A small image classifier, trained from scratch: arch vit, norm layernorm_no_bias.
Rows from block 5 of a small image classifier, named by matrix and row number. Rows with one number within an expert belong to one neuron, the router's apart. Each number is 200 + 20 x the weight over its row's rms, rounded and kept within 0 to 999. All counts start at 0. After the name is the row's rms in percent of the matrix's.
Before each expert's rows are labels from the 100 images, of 14976, where the router gives the expert most weight on average: "responds to" is what is common among them. Only what is clearly more common there than usual is listed. The data: photos of arthropod specimens (BIOSCAN-5M).
# router: router (model.blocks.5.mlp.router.weight, 4x320, trained with AdamW), inputs 80-159
# up: expert up (model.blocks.5.mlp.up, 4x160x320), inputs 80-159
# down: expert down (model.blocks.5.mlp.down, 4x320x160, transposed), outputs 80-159

# expert 1
responds to: order Hemiptera
router.1,098,163,207,206,214,214,198,188,240,167,175,183,215,224,191,211,200,219,209,214,185,220,234,248,182,213,210,185,192,180,203,208,220,210,216,219,227,212,202,216,207,214,205,192,191,199,166,240,178,235,201,181,225,236,210,193,229,210,191,163,224,214,195,220,197,236,239,186,184,182,173,213,202,210,194,215,221,197,189,203,198
up.9,113,188,229,214,196,202,184,188,220,186,209,185,173,178,199,194,230,193,173,205,183,206,175,144,223,191,196,215,204,186,186,176,197,178,224,216,228,207,200,188,194,213,194,228,200,217,176,188,189,181,201,185,254,196,175,180,183,207,206,213,174,211,192,174,223,206,228,184,203,204,207,171,220,164,192,199,170,187,172,215,167
down.9,111,190,194,213,197,175,222,188,216,199,232,215,220,212,194,185,188,212,194,193,208,234,178,199,212,209,184,184,206,197,210,179,189,205,211,196,171,222,191,196,227,191,162,238,171,185,211,190,207,188,177,185,171,205,209,188,206,198,178,216,174,167,223,199,210,142,162,197,183,183,179,218,195,200,219,226,203,196,255,193,189
up.10,098,214,198,204,236,200,194,248,222,190,216,178,190,197,185,183,171,190,176,236,176,227,196,178,207,200,167,195,222,214,188,187,239,176,221,222,200,190,172,184,222,179,192,234,155,199,193,208,187,190,213,207,169,183,158,185,192,224,174,209,239,213,212,194,190,221,199,172,205,204,194,224,201,165,204,177,213,186,177,189,158
down.10,096,165,241,191,165,157,150,200,195,201,190,185,176,181,172,175,212,225,195,178,168,201,199,203,192,199,199,202,167,229,183,150,188,199,219,176,195,162,166,212,193,225,214,203,215,211,161,195,177,199,229,194,212,206,191,192,192,217,197,213,167,187,198,216,188,203,233,206,183,219,199,191,182,205,217,234,180,177,200,203,198
up.11,103,191,187,183,186,211,226,140,193,221,168,198,232,204,213,218,175,195,196,214,170,189,200,172,231,174,225,229,179,231,168,183,227,196,229,193,219,173,170,179,202,195,182,230,177,210,217,191,203,210,205,254,170,229,238,225,205,174,184,217,189,226,206,225,174,225,212,212,204,182,195,193,208,225,180,182,218,191,221,216,205
down.11,100,219,206,190,218,173,190,228,182,175,239,217,222,196,166,195,221,199,203,201,214,204,220,211,212,198,248,204,236,204,190,222,197,216,220,203,231,203,191,181,196,181,225,206,224,202,169,207,197,183,211,199,214,229,192,176,197,207,218,224,189,228,199,225,201,176,219,168,199,214,189,203,183,185,210,188,196,176,208,211,167
up.12,107,209,217,177,140,208,193,197,199,221,221,214,175,196,194,223,220,211,214,180,179,201,217,221,191,194,229,175,201,211,176,207,209,186,199,191,205,244,173,185,204,190,214,218,220,254,196,212,206,213,196,161,184,189,205,196,235,200,231,171,188,205,196,203,209,193,180,243,236,184,194,216,220,190,190,222,211,206,203,160,184
down.12,102,183,180,232,200,222,162,194,191,219,235,210,177,180,186,197,220,189,180,226,195,206,189,206,180,214,192,188,204,159,227,218,188,231,170,228,220,196,194,225,207,231,180,179,195,233,218,159,202,205,193,215,263,229,194,204,181,175,226,210,183,162,196,205,198,217,162,186,188,235,176,233,198,162,194,178,192,197,214,201,226
up.13,100,221,192,187,216,210,170,203,192,182,181,180,197,224,192,214,190,198,175,186,210,235,199,194,168,208,226,187,217,210,213,173,192,211,155,254,223,213,191,198,208,195,162,191,190,212,220,166,208,258,192,216,186,261,186,183,201,196,180,204,218,191,213,209,203,195,238,195,186,199,144,221,202,209,200,221,210,203,198,184,233
down.13,094,171,188,170,193,166,185,213,194,178,171,211,196,190,193,209,190,188,225,204,204,227,208,228,242,194,189,215,215,197,177,170,243,164,245,177,208,199,207,215,194,210,222,248,188,208,172,240,207,158,179,171,214,202,197,217,220,232,186,240,236,227,146,207,201,205,189,207,168,224,189,209,208,179,211,199,182,171,204,226,178
up.14,089,204,213,193,220,199,224,200,184,170,182,237,201,184,203,182,172,183,201,170,180,241,207,199,200,257,225,205,194,154,188,204,170,215,184,222,209,176,204,199,197,145,228,195,193,207,189,151,201,175,179,198,213,202,185,218,177,201,193,169,209,220,207,180,217,239,196,176,185,181,167,207,205,181,221,204,208,227,200,193,205
down.14,095,198,214,217,190,206,146,244,190,212,198,213,176,222,211,217,191,246,194,217,199,195,201,214,186,151,226,192,239,202,218,211,212,190,197,185,221,235,172,198,185,232,216,216,200,206,186,231,237,225,221,162,215,216,201,188,209,221,207,219,226,213,238,233,164,161,197,194,211,200,225,227,213,225,205,196,220,162,210,204,194
up.15,113,175,220,203,194,186,217,193,156,228,209,168,238,176,176,202,179,206,208,189,204,158,170,205,181,203,185,183,212,208,186,199,212,185,181,191,183,198,201,221,187,187,201,204,209,202,208,200,179,199,167,174,202,232,181,194,214,194,216,209,197,206,198,190,187,190,198,210,196,173,163,214,208,208,167,185,231,168,205,186,198
down.15,124,188,195,136,167,210,196,176,188,194,234,182,236,218,215,194,193,197,180,195,184,224,185,218,194,202,207,221,215,201,245,222,222,212,201,180,220,198,160,173,195,213,227,235,193,207,176,208,163,199,205,219,160,203,217,171,188,221,225,168,155,243,233,223,171,178,225,158,192,184,197,186,201,210,210,254,211,218,180,183,218
up.16,103,193,183,207,176,228,195,171,221,201,212,213,231,201,200,193,183,230,199,192,167,201,231,204,156,257,158,217,217,232,203,212,173,195,178,174,217,206,207,193,173,239,223,216,194,200,192,200,248,203,201,207,200,168,224,188,210,204,189,166,172,209,180,220,199,232,210,178,188,189,191,216,184,209,199,169,190,179,240,202,205
down.16,097,214,234,171,207,184,195,215,208,196,186,212,224,187,161,179,174,200,168,175,188,197,157,182,216,150,227,194,195,193,203,207,223,223,206,185,179,176,188,203,195,210,188,206,188,198,175,203,214,205,206,198,198,213,207,168,172,192,199,200,216,223,216,188,173,182,218,175,250,204,187,253,193,220,195,210,215,232,195,209,196
up.17,112,214,206,202,225,205,187,173,216,198,183,216,215,219,210,200,215,190,191,223,186,218,196,205,187,200,214,157,200,197,179,211,199,177,217,186,175,228,203,176,195,198,226,239,196,195,148,214,199,209,226,224,205,194,202,154,166,212,200,192,214,216,157,225,189,207,189,172,194,227,201,221,193,241,213,227,193,185,250,241,216
down.17,103,208,208,174,201,183,202,189,224,203,191,209,197,172,214,200,196,186,197,217,191,183,211,188,186,205,239,216,198,239,205,182,205,205,213,200,194,224,195,191,201,262,218,182,190,192,174,189,228,214,174,181,198,226,207,206,198,165,225,185,204,198,201,198,221,210,201,153,178,208,249,207,182,197,170,189,212,218,219,201,205
up.18,087,215,214,186,209,176,209,187,161,228,198,168,214,166,198,192,200,189,207,186,191,167,213,202,229,168,187,189,197,190,191,181,201,214,191,179,156,222,168,217,189,174,185,214,187,169,195,199,190,226,183,207,192,225,187,202,184,220,212,193,211,220,200,202,190,214,228,208,166,203,212,205,192,213,246,175,210,218,200,195,158
down.18,092,195,202,208,192,206,216,198,179,186,184,205,204,220,220,216,220,208,220,197,201,228,168,225,215,202,180,214,195,185,199,226,197,197,194,208,222,219,249,201,156,206,232,182,218,220,182,190,176,211,179,188,187,192,185,187,184,179,226,231,206,212,224,161,196,207,183,189,207,170,187,201,202,183,195,201,195,209,217,187,208

# expert 3
responds to: order Lepidoptera
router.3,090,201,199,189,157,206,203,218,186,192,201,211,186,156,201,223,198,226,164,164,194,226,206,162,200,220,180,206,221,232,214,203,219,200,211,205,200,190,208,178,201,221,212,190,192,204,192,211,199,198,193,166,164,201,195,200,212,191,167,211,188,197,189,197,180,180,214,234,207,235,212,183,152,191,203,196,189,184,178,176,183
up.9,093,220,221,193,180,171,191,228,232,241,219,169,216,197,197,183,188,218,214,173,163,232,231,215,185,187,213,228,170,212,211,158,179,198,189,182,180,209,213,202,161,185,191,198,190,176,211,188,196,197,178,200,185,218,237,223,164,208,202,186,215,187,164,182,176,195,201,221,208,191,211,154,189,194,177,170,181,192,206,234,210
down.9,101,208,192,201,204,208,197,247,213,202,179,209,230,226,201,224,181,172,173,224,223,198,216,211,196,206,184,203,196,218,202,195,220,224,177,201,175,199,179,202,175,199,183,201,218,194,204,184,233,171,191,157,211,213,226,194,184,185,200,178,222,186,187,182,206,203,225,183,211,231,181,226,182,228,216,224,207,211,224,193,198
up.10,094,182,178,216,252,198,211,193,187,199,234,212,214,197,169,170,204,168,234,173,228,226,218,217,199,237,218,205,191,177,239,209,217,188,204,194,229,179,247,182,203,194,193,222,191,232,205,226,192,219,190,190,220,193,169,192,234,186,176,198,238,218,183,222,142,214,166,192,197,208,206,177,207,218,196,217,183,240,174,200,215
down.10,090,239,194,180,203,177,160,207,209,239,198,225,204,189,177,240,169,212,202,184,188,183,181,182,186,168,203,214,203,192,200,234,187,160,246,184,221,187,186,229,208,235,185,225,204,212,216,192,208,217,194,174,181,215,215,202,214,194,219,220,212,224,180,189,196,195,209,190,187,171,167,221,215,221,191,190,204,167,201,194,188
up.11,088,217,184,200,206,173,200,241,235,196,186,178,175,177,208,192,210,193,211,242,208,175,245,206,217,215,205,175,181,193,250,195,233,185,190,182,196,201,196,174,183,229,203,218,194,186,226,214,228,174,188,176,179,192,212,217,202,168,204,189,228,190,216,180,208,182,218,223,220,167,192,186,193,233,197,168,195,214,222,221,212
down.11,085,174,204,181,213,198,200,177,236,211,212,241,224,201,225,216,214,226,227,199,205,201,202,172,217,162,231,186,187,203,207,204,205,186,212,201,217,215,196,195,209,203,202,220,184,211,226,186,206,204,192,230,192,213,195,193,207,195,207,205,183,200,172,193,185,199,205,194,208,217,216,204,176,180,173,188,180,212,188,187,232
up.12,105,176,198,162,169,181,209,195,196,245,187,237,205,215,183,199,229,195,198,202,196,216,220,203,197,210,203,201,237,224,206,201,201,231,180,194,196,194,199,214,215,211,191,210,199,171,198,207,175,176,188,192,206,216,225,197,197,227,180,222,207,203,212,182,182,183,227,161,203,185,207,173,202,182,194,185,183,166,218,202,181
down.12,099,202,210,203,205,204,177,183,199,182,216,160,178,173,190,217,184,233,206,211,169,203,207,205,198,189,234,187,182,201,204,176,183,195,188,189,188,196,196,180,184,236,183,210,195,220,166,214,183,202,214,218,188,187,212,229,185,198,208,174,149,206,232,200,189,196,192,182,205,180,187,210,193,224,195,195,194,218,198,184,222
up.13,103,190,227,216,184,181,213,174,201,210,213,230,162,202,188,179,183,186,194,207,197,206,218,185,188,182,205,265,198,197,174,210,215,180,205,187,222,203,207,209,207,209,203,222,205,226,183,190,221,222,187,181,221,184,214,197,172,207,172,217,223,193,191,206,184,180,188,200,203,238,209,204,214,212,137,194,176,208,183,248,195
down.13,107,195,210,219,149,242,245,166,203,226,180,200,199,204,187,249,193,192,219,202,217,189,209,220,202,210,208,174,200,195,213,221,184,247,204,228,211,203,219,196,214,217,184,203,211,202,194,223,209,191,187,197,219,220,194,194,209,182,226,205,219,230,204,203,184,215,224,197,176,203,192,200,210,184,194,229,214,176,207,194,188
up.14,100,188,190,214,215,149,220,241,199,175,207,206,214,196,192,191,207,228,165,184,222,179,184,176,146,211,199,176,199,187,202,179,210,180,202,222,235,188,204,256,175,180,221,178,231,219,199,209,196,190,190,229,223,220,204,226,171,185,198,200,194,190,223,212,167,215,205,195,191,187,207,219,226,193,198,166,200,218,210,173,206
down.14,098,198,235,156,213,189,201,211,217,202,206,190,167,195,203,201,183,162,207,216,210,203,174,237,216,196,205,192,175,220,212,198,220,225,200,204,217,153,184,210,192,175,192,178,196,211,221,205,208,214,203,190,180,185,173,171,186,181,244,201,233,197,194,186,199,198,210,224,209,187,162,191,172,193,185,161,212,171,164,187,210
up.15,098,209,179,212,201,248,184,221,182,177,212,192,203,197,151,162,226,221,210,158,174,177,173,208,188,251,205,198,238,147,183,241,216,234,204,193,194,196,216,220,234,203,190,167,203,221,228,214,217,209,235,222,232,222,215,174,217,190,212,183,201,204,177,232,205,205,192,220,191,217,147,199,200,223,234,219,194,191,196,227,198
down.15,098,217,226,156,199,181,168,234,229,213,188,206,237,191,238,183,174,201,185,213,225,218,211,228,209,154,230,209,181,186,220,202,211,178,215,232,196,224,161,198,188,214,209,190,186,213,165,173,188,191,183,217,173,223,198,187,202,166,227,195,209,164,209,203,192,202,191,181,179,216,190,161,236,186,215,233,186,195,203,228,218
up.16,094,194,225,189,179,192,219,224,182,192,207,180,205,220,172,197,169,181,190,195,169,200,210,196,210,205,185,171,198,221,253,239,232,225,196,194,221,217,220,165,193,195,213,180,235,222,187,195,197,161,191,204,217,218,207,170,219,184,214,193,227,195,183,216,188,203,181,177,176,202,195,214,163,227,208,213,206,178,205,166,204
down.16,091,209,184,169,217,207,203,200,211,193,227,203,221,185,214,204,194,211,194,177,221,175,202,174,210,209,198,181,222,185,199,250,183,154,201,204,210,213,202,243,207,219,207,220,209,211,232,200,171,206,231,222,200,228,184,210,204,189,207,193,216,210,198,215,225,206,216,216,202,210,171,222,237,192,253,221,190,176,195,209,197
up.17,095,202,244,180,197,210,199,234,221,218,189,221,224,170,224,230,201,196,200,212,198,225,198,253,220,207,224,198,176,225,204,239,176,205,219,177,196,208,183,184,184,182,195,217,184,194,214,190,228,218,180,203,168,211,200,187,214,205,198,202,227,200,198,187,179,194,184,259,197,166,169,191,219,212,198,206,172,181,205,176,182
down.17,107,207,241,223,203,220,165,209,201,194,201,173,223,192,190,191,202,201,197,225,171,187,190,198,195,164,178,193,208,244,206,168,239,184,218,190,205,156,208,221,203,191,190,191,179,218,179,212,187,206,207,168,198,215,184,210,192,188,185,182,177,204,220,207,196,179,168,191,176,171,177,210,201,228,223,161,197,204,193,192,213
up.18,087,188,199,227,230,226,234,216,202,183,184,221,228,179,165,206,216,181,194,211,167,184,189,212,216,224,206,206,215,167,191,187,190,179,186,197,203,206,253,204,207,169,211,188,259,209,200,213,215,217,199,191,239,195,183,204,184,206,159,183,218,218,191,153,197,197,209,233,203,228,193,176,238,184,184,181,209,222,200,175,198
down.18,098,209,231,227,235,212,212,188,227,226,243,197,184,201,196,196,205,216,240,243,168,156,189,187,164,181,206,189,181,174,205,193,211,204,217,223,180,210,162,208,202,185,235,196,187,186,191,170,188,179,192,226,186,221,217,199,193,207,192,213,196,189,195,216,235,214,214,149,221,209,233,212,173,208,211,234,207,193,235,200,171

# expert 2
responds to: order Hymenoptera
router.2,091,215,189,174,220,186,170,229,214,202,194,168,219,179,189,202,187,189,223,211,199,179,186,165,178,171,212,145,218,221,189,223,201,189,176,178,181,207,177,219,219,181,191,209,239,206,217,176,206,170,211,216,217,187,204,204,188,198,237,205,216,194,235,166,210,210,166,179,223,206,219,222,206,208,207,220,218,211,225,238,201
up.9,083,209,141,202,207,199,213,179,194,237,204,213,167,196,210,192,222,218,214,222,211,185,214,180,185,205,212,234,198,183,197,187,211,183,186,209,190,233,176,246,205,189,222,212,179,186,201,198,185,217,232,191,206,179,222,214,189,189,194,202,182,195,184,189,217,186,225,157,160,199,179,194,209,176,205,173,183,210,207,178,204
down.9,094,219,173,213,231,177,196,208,224,226,172,225,187,207,223,219,207,206,209,216,184,220,172,217,210,194,207,207,199,174,165,192,197,188,193,174,215,184,174,246,168,231,177,188,194,214,234,187,212,208,153,203,209,182,206,210,200,239,211,179,192,159,204,224,195,211,221,221,203,179,180,192,216,198,185,202,225,194,203,238,230
up.10,088,203,199,209,160,217,205,228,215,201,179,196,180,211,199,215,206,214,157,220,188,224,207,193,206,170,191,207,191,158,233,195,179,233,189,222,188,189,173,212,196,208,206,169,180,205,235,191,241,225,184,194,217,221,227,200,213,215,183,204,208,216,200,224,222,189,195,196,196,196,170,208,215,224,194,144,191,193,199,203,215
down.10,094,207,165,234,202,184,205,204,189,219,181,237,219,200,214,162,207,172,234,197,180,192,173,245,200,206,211,230,204,188,191,191,183,208,186,195,188,160,238,207,205,204,222,212,210,215,197,171,238,184,217,144,219,214,181,225,236,187,213,194,211,216,201,191,211,208,198,167,208,187,195,174,205,196,184,207,207,203,181,181,218
up.11,100,157,228,180,183,186,217,193,212,232,196,201,176,226,208,202,218,198,228,215,190,202,181,197,191,205,170,202,176,192,196,200,215,178,157,204,177,208,177,214,199,190,238,211,209,204,223,237,212,183,182,204,215,226,178,231,199,209,189,223,183,207,181,208,200,168,199,154,216,149,227,220,243,224,183,220,184,203,257,208,206
down.11,104,220,196,174,202,184,175,216,211,231,191,202,246,213,202,240,194,196,169,184,196,211,205,197,156,202,224,208,204,222,179,202,202,219,175,198,192,207,210,204,214,205,204,191,176,182,216,167,209,175,168,146,200,226,182,194,178,194,197,225,222,192,195,170,224,211,185,210,182,197,213,174,207,195,231,203,184,217,223,221,213
up.12,090,161,198,214,215,185,226,199,180,203,168,187,196,209,214,231,214,194,211,180,195,225,203,230,166,189,161,212,216,197,219,197,200,206,138,158,164,209,201,207,251,170,221,222,211,208,182,224,243,233,201,204,195,203,221,201,146,183,232,209,218,250,217,196,199,220,180,186,161,202,181,185,197,204,211,179,212,219,203,242,215
down.12,090,196,184,194,179,233,205,237,161,206,180,214,191,167,213,222,205,185,194,170,181,195,203,202,169,222,231,221,209,205,216,210,173,177,206,188,189,190,199,241,203,200,201,184,194,176,238,200,157,184,172,181,223,190,222,179,198,245,194,153,186,197,202,212,199,194,200,219,218,155,224,196,200,205,167,189,194,200,200,192,179
up.13,103,220,216,208,209,171,244,222,197,202,187,215,214,199,215,207,203,203,222,159,192,179,220,208,203,189,189,246,210,187,211,218,169,193,216,215,194,214,211,217,203,215,187,193,177,195,194,196,174,195,166,182,187,226,212,220,208,227,211,204,203,235,227,181,201,184,177,189,249,202,206,181,174,209,197,194,184,240,191,213,187
down.13,115,168,177,206,220,211,220,201,182,199,205,209,195,224,230,221,243,208,188,179,178,194,176,225,202,219,204,218,192,201,207,175,210,184,204,203,195,203,203,178,230,172,207,222,227,184,169,186,183,226,193,215,185,188,222,205,180,213,171,179,172,196,223,200,161,196,201,186,171,243,181,223,181,217,172,206,208,184,165,204,213
up.14,099,221,202,220,199,221,214,170,191,172,207,198,249,203,147,186,222,204,202,185,205,212,212,200,198,196,212,169,213,185,179,170,193,205,176,220,217,185,187,204,199,213,222,212,226,179,228,192,165,183,228,169,198,217,175,241,215,217,201,203,192,193,219,174,224,182,221,198,151,205,182,186,190,188,191,221,245,158,204,195,209
down.14,095,193,228,207,229,218,162,208,219,191,228,181,204,213,188,206,203,173,221,215,227,203,194,224,194,218,192,189,199,227,194,186,204,194,209,212,209,207,223,176,210,226,206,238,188,213,187,204,217,167,202,194,203,197,191,184,214,178,220,210,193,242,216,191,204,234,230,240,254,173,224,161,222,212,202,211,224,229,209,191,191
up.15,086,191,193,186,175,193,207,198,197,222,233,211,205,237,202,178,215,206,202,172,184,189,192,198,173,211,151,200,178,201,232,185,196,215,202,236,225,206,187,181,195,193,219,199,145,181,195,150,145,216,202,204,215,213,201,212,198,187,196,182,179,223,199,171,218,230,180,175,223,179,194,202,205,196,221,239,196,232,181,220,216
down.15,095,208,201,242,187,193,216,192,193,207,197,168,181,207,179,192,178,197,211,226,196,166,179,189,169,204,187,183,206,215,178,253,195,185,193,212,184,186,202,189,197,204,173,224,214,211,227,184,191,190,174,231,171,242,191,185,205,216,176,202,237,182,229,206,182,219,168,210,209,153,217,241,221,230,174,194,205,142,214,234,190
up.16,097,204,207,225,184,195,208,198,207,180,169,196,210,208,183,231,226,198,196,199,192,208,208,208,184,205,183,208,181,236,208,201,173,231,180,205,210,188,219,197,212,192,187,228,179,184,219,200,205,230,235,165,196,215,203,233,182,178,192,208,212,231,203,186,217,187,199,212,192,192,212,191,185,207,177,198,212,225,226,252,181
down.16,098,224,155,228,226,183,187,201,199,202,185,229,198,175,189,183,171,193,215,211,221,201,170,209,196,220,212,186,204,166,201,152,225,188,228,183,199,180,204,205,207,156,216,179,205,204,168,201,188,182,205,177,229,182,221,205,233,222,201,187,225,208,215,213,188,195,200,216,204,193,204,208,174,210,170,164,206,178,202,149,223
up.17,112,212,205,186,181,176,192,204,203,168,190,168,204,222,167,180,222,176,221,231,205,192,186,210,181,191,182,209,202,209,168,207,197,163,210,189,197,183,197,212,204,206,182,194,208,216,178,181,158,206,174,216,163,205,208,207,170,178,195,197,217,214,193,196,238,202,190,176,218,218,213,227,172,182,242,190,224,166,227,187,204
down.17,094,185,204,183,205,181,216,245,189,173,204,203,219,199,176,200,225,230,203,149,178,215,170,195,203,208,197,196,193,214,199,184,215,197,216,214,178,184,202,163,212,210,239,203,203,214,219,186,194,223,200,201,210,184,191,204,211,240,187,215,203,196,223,177,187,225,187,196,196,194,166,210,235,220,209,181,159,220,174,200,210
up.18,094,195,222,205,181,221,179,183,189,202,161,196,195,234,200,181,226,194,190,222,204,189,208,186,191,195,176,215,173,206,220,199,177,188,215,181,202,211,192,231,220,237,253,162,187,189,202,191,174,217,207,187,209,204,200,182,180,211,186,187,180,194,228,185,190,149,189,192,208,195,165,200,186,192,236,186,198,182,207,166,192
down.18,096,196,161,195,187,203,219,185,162,200,191,200,171,195,191,211,205,182,170,243,162,201,193,220,195,206,188,195,182,195,160,206,200,228,183,212,183,201,236,205,228,191,206,178,199,183,212,144,218,202,206,220,208,165,202,214,222,184,224,196,185,246,181,237,182,222,236,202,193,204,216,177,201,205,208,201,210,199,167,196,219

# expert 0
responds to: class Arachnida; order Trombidiformes
router.0,118,226,212,237,220,219,200,197,172,214,205,201,190,234,191,168,212,163,213,210,198,188,169,217,213,175,225,231,185,171,195,175,189,183,206,199,177,203,213,207,200,189,198,214,160,200,232,174,199,199,196,232,234,191,212,192,201,207,205,218,205,228,196,208,215,169,190,189,203,175,145,215,220,226,194,224,205,194,178,230,224
up.9,096,184,199,191,235,181,219,232,198,225,194,204,241,223,185,188,182,202,151,207,166,217,214,187,193,217,199,177,196,232,213,195,173,190,189,222,198,234,167,223,194,205,225,220,218,245,238,196,245,167,187,195,203,188,164,180,254,176,212,160,186,166,160,218,196,164,189,223,183,140,196,215,185,209,205,184,226,225,197,199,196
down.9,098,185,163,195,196,193,208,199,170,179,222,216,173,192,228,226,212,219,204,174,179,176,215,190,187,204,229,245,210,179,226,208,217,227,215,195,206,179,168,229,213,213,184,214,176,180,194,216,202,227,238,200,195,189,213,192,218,244,211,199,194,168,227,191,166,204,209,228,187,233,203,207,207,168,225,217,170,166,207,244,192
up.10,090,176,190,196,192,230,200,236,198,206,209,200,207,190,207,190,205,212,205,246,193,201,200,194,170,206,159,222,189,225,226,187,182,223,219,186,205,181,198,213,191,205,193,204,235,167,186,229,180,168,202,198,167,180,203,185,203,235,208,184,179,186,209,200,199,227,209,226,220,192,180,194,155,206,217,219,187,184,221,189,211
down.10,112,188,210,194,189,230,202,188,211,189,189,196,198,180,202,222,208,231,193,200,207,205,164,205,210,193,207,198,208,209,231,193,210,210,188,217,205,189,206,194,202,182,244,216,203,221,183,192,176,190,209,182,203,201,208,204,183,211,186,159,198,179,220,212,208,184,215,173,188,213,221,167,191,219,192,204,191,216,208,200,210
up.11,095,184,192,188,190,206,175,193,224,207,211,203,189,185,236,198,203,190,168,194,163,212,232,176,214,183,214,206,202,208,213,162,204,155,148,211,197,196,198,180,192,218,222,162,207,197,197,169,186,200,197,177,196,207,164,184,199,208,173,188,183,238,221,168,180,174,213,217,227,211,207,227,217,217,202,205,210,233,194,190,237
down.11,107,174,232,195,176,194,208,247,207,179,199,175,216,196,217,234,190,219,151,169,214,173,208,203,166,190,202,193,210,170,212,194,226,174,209,170,216,151,196,200,225,204,222,191,197,169,184,210,179,184,186,223,186,190,228,194,231,219,204,186,184,197,205,205,237,181,178,191,186,194,184,187,217,235,191,197,221,199,208,163,199
up.12,097,208,159,199,180,200,180,205,213,199,228,206,206,195,221,195,206,199,211,201,218,222,188,172,221,218,164,200,234,186,227,191,199,195,156,201,202,184,216,224,189,202,166,197,209,188,182,194,246,175,171,170,235,226,203,181,207,197,207,188,180,185,219,195,199,208,230,211,198,207,233,198,201,242,170,192,166,249,150,195,217
down.12,095,217,226,210,208,188,203,201,157,228,228,190,195,185,191,204,219,173,177,221,205,152,226,228,187,192,195,235,213,209,160,207,214,204,232,199,257,175,208,201,186,194,206,229,224,200,199,189,172,225,205,190,196,181,222,200,206,205,211,230,202,211,198,188,194,199,177,220,196,235,181,201,224,165,178,191,198,195,213,225,161
up.13,095,189,190,231,171,204,209,237,242,236,197,175,203,192,189,178,202,184,204,200,184,210,184,239,205,221,205,196,201,207,200,222,203,171,194,176,223,198,225,222,206,178,203,193,201,197,183,212,175,216,184,191,157,169,218,180,186,187,192,204,205,201,211,206,175,180,186,235,168,189,214,209,181,203,157,194,219,164,224,164,203
down.13,105,221,179,220,234,160,170,207,178,167,193,179,199,212,195,172,171,232,214,189,183,204,169,203,199,192,230,189,197,197,210,202,235,167,201,222,157,185,192,213,171,196,196,193,199,210,215,195,257,211,190,226,223,179,192,211,188,207,232,191,181,164,205,209,202,219,207,195,186,231,211,207,184,198,215,174,231,183,208,174,179
up.14,098,210,222,189,205,203,207,188,166,195,188,179,230,158,178,196,180,192,191,214,175,229,177,181,210,232,209,177,186,178,214,185,205,196,208,213,225,192,227,187,178,186,184,207,199,219,225,196,216,198,207,195,223,181,197,226,239,191,192,176,206,174,223,195,200,181,230,223,193,209,216,187,188,183,215,164,180,186,158,218,178
down.14,093,208,195,226,188,212,214,227,197,197,226,201,222,220,188,217,193,213,211,168,202,216,233,183,188,181,195,205,200,193,192,212,183,194,217,173,177,191,212,222,207,211,184,172,169,184,231,202,189,210,180,202,183,194,210,193,223,214,214,204,171,206,173,232,173,201,180,200,241,191,221,209,232,169,203,229,221,202,194,208,189
up.15,099,173,214,198,216,208,230,206,188,190,170,244,194,213,210,195,166,198,200,190,203,175,206,229,185,249,169,216,208,197,188,230,192,228,202,215,168,180,193,186,201,211,197,226,167,206,205,180,190,188,209,193,181,184,181,182,207,207,192,223,198,179,206,184,206,207,179,199,248,189,193,212,170,182,186,154,188,165,191,197,178
down.15,105,201,205,189,201,213,203,161,155,177,191,214,200,202,230,169,181,199,186,213,192,215,168,201,205,171,218,212,148,200,208,171,198,217,208,197,224,204,205,195,200,196,216,209,209,224,232,210,189,191,178,219,179,167,161,229,201,197,192,164,202,208,221,190,176,210,169,169,225,222,200,196,228,198,190,170,194,229,201,239,177
up.16,123,177,166,173,193,216,186,209,172,195,191,210,204,185,194,194,180,185,185,210,195,220,178,182,187,189,175,182,252,211,212,163,189,161,181,208,197,180,195,198,231,193,189,181,220,220,196,220,195,188,209,205,196,185,184,211,169,210,187,258,202,169,186,206,194,216,177,223,244,214,205,210,227,186,167,199,214,206,212,179,216
down.16,116,212,224,212,203,190,199,190,180,187,202,217,206,190,183,230,153,208,174,214,210,202,178,229,165,190,176,214,175,243,208,182,179,178,223,191,198,196,188,230,179,219,162,177,191,264,197,197,204,214,226,197,203,198,197,222,199,200,208,212,211,191,214,202,240,238,209,233,216,192,214,221,148,222,214,157,198,195,206,236,203
up.17,103,199,172,212,179,230,182,150,184,209,179,215,191,229,249,198,205,197,208,204,167,176,196,215,198,216,181,191,202,220,204,209,193,236,191,191,205,218,192,177,196,186,241,171,204,210,201,230,221,216,212,189,213,201,195,233,201,227,207,197,216,196,225,201,225,224,198,179,198,219,226,220,216,207,207,203,192,224,208,171,236
down.17,103,150,196,227,137,217,193,183,196,192,226,188,212,228,213,178,217,208,178,225,190,199,193,201,211,207,239,222,178,174,225,192,209,200,195,190,211,244,177,170,190,198,231,180,174,188,205,223,162,201,226,172,231,166,177,218,222,214,184,188,183,230,188,189,215,204,206,192,185,227,173,173,188,209,198,207,191,227,202,200,200
up.18,101,186,170,166,183,214,187,195,192,237,187,198,209,213,231,153,190,165,203,197,174,216,200,228,178,178,199,191,231,227,223,208,167,200,190,194,161,209,184,203,236,209,191,208,228,220,204,174,180,223,181,197,174,216,219,166,174,208,184,146,244,196,205,211,190,197,229,192,190,217,175,248,222,184,201,222,210,202,145,189,215
down.18,092,216,173,214,221,199,204,200,230,205,215,197,198,184,182,191,182,211,169,246,202,204,215,178,204,187,218,186,206,156,200,185,220,182,186,195,201,180,194,219,191,206,225,174,188,169,195,212,216,215,172,163,230,205,189,223,229,230,239,235,186,209,173,195,178,224,203,199,220,205,207,193,164,187,183,201,222,221,237,185,184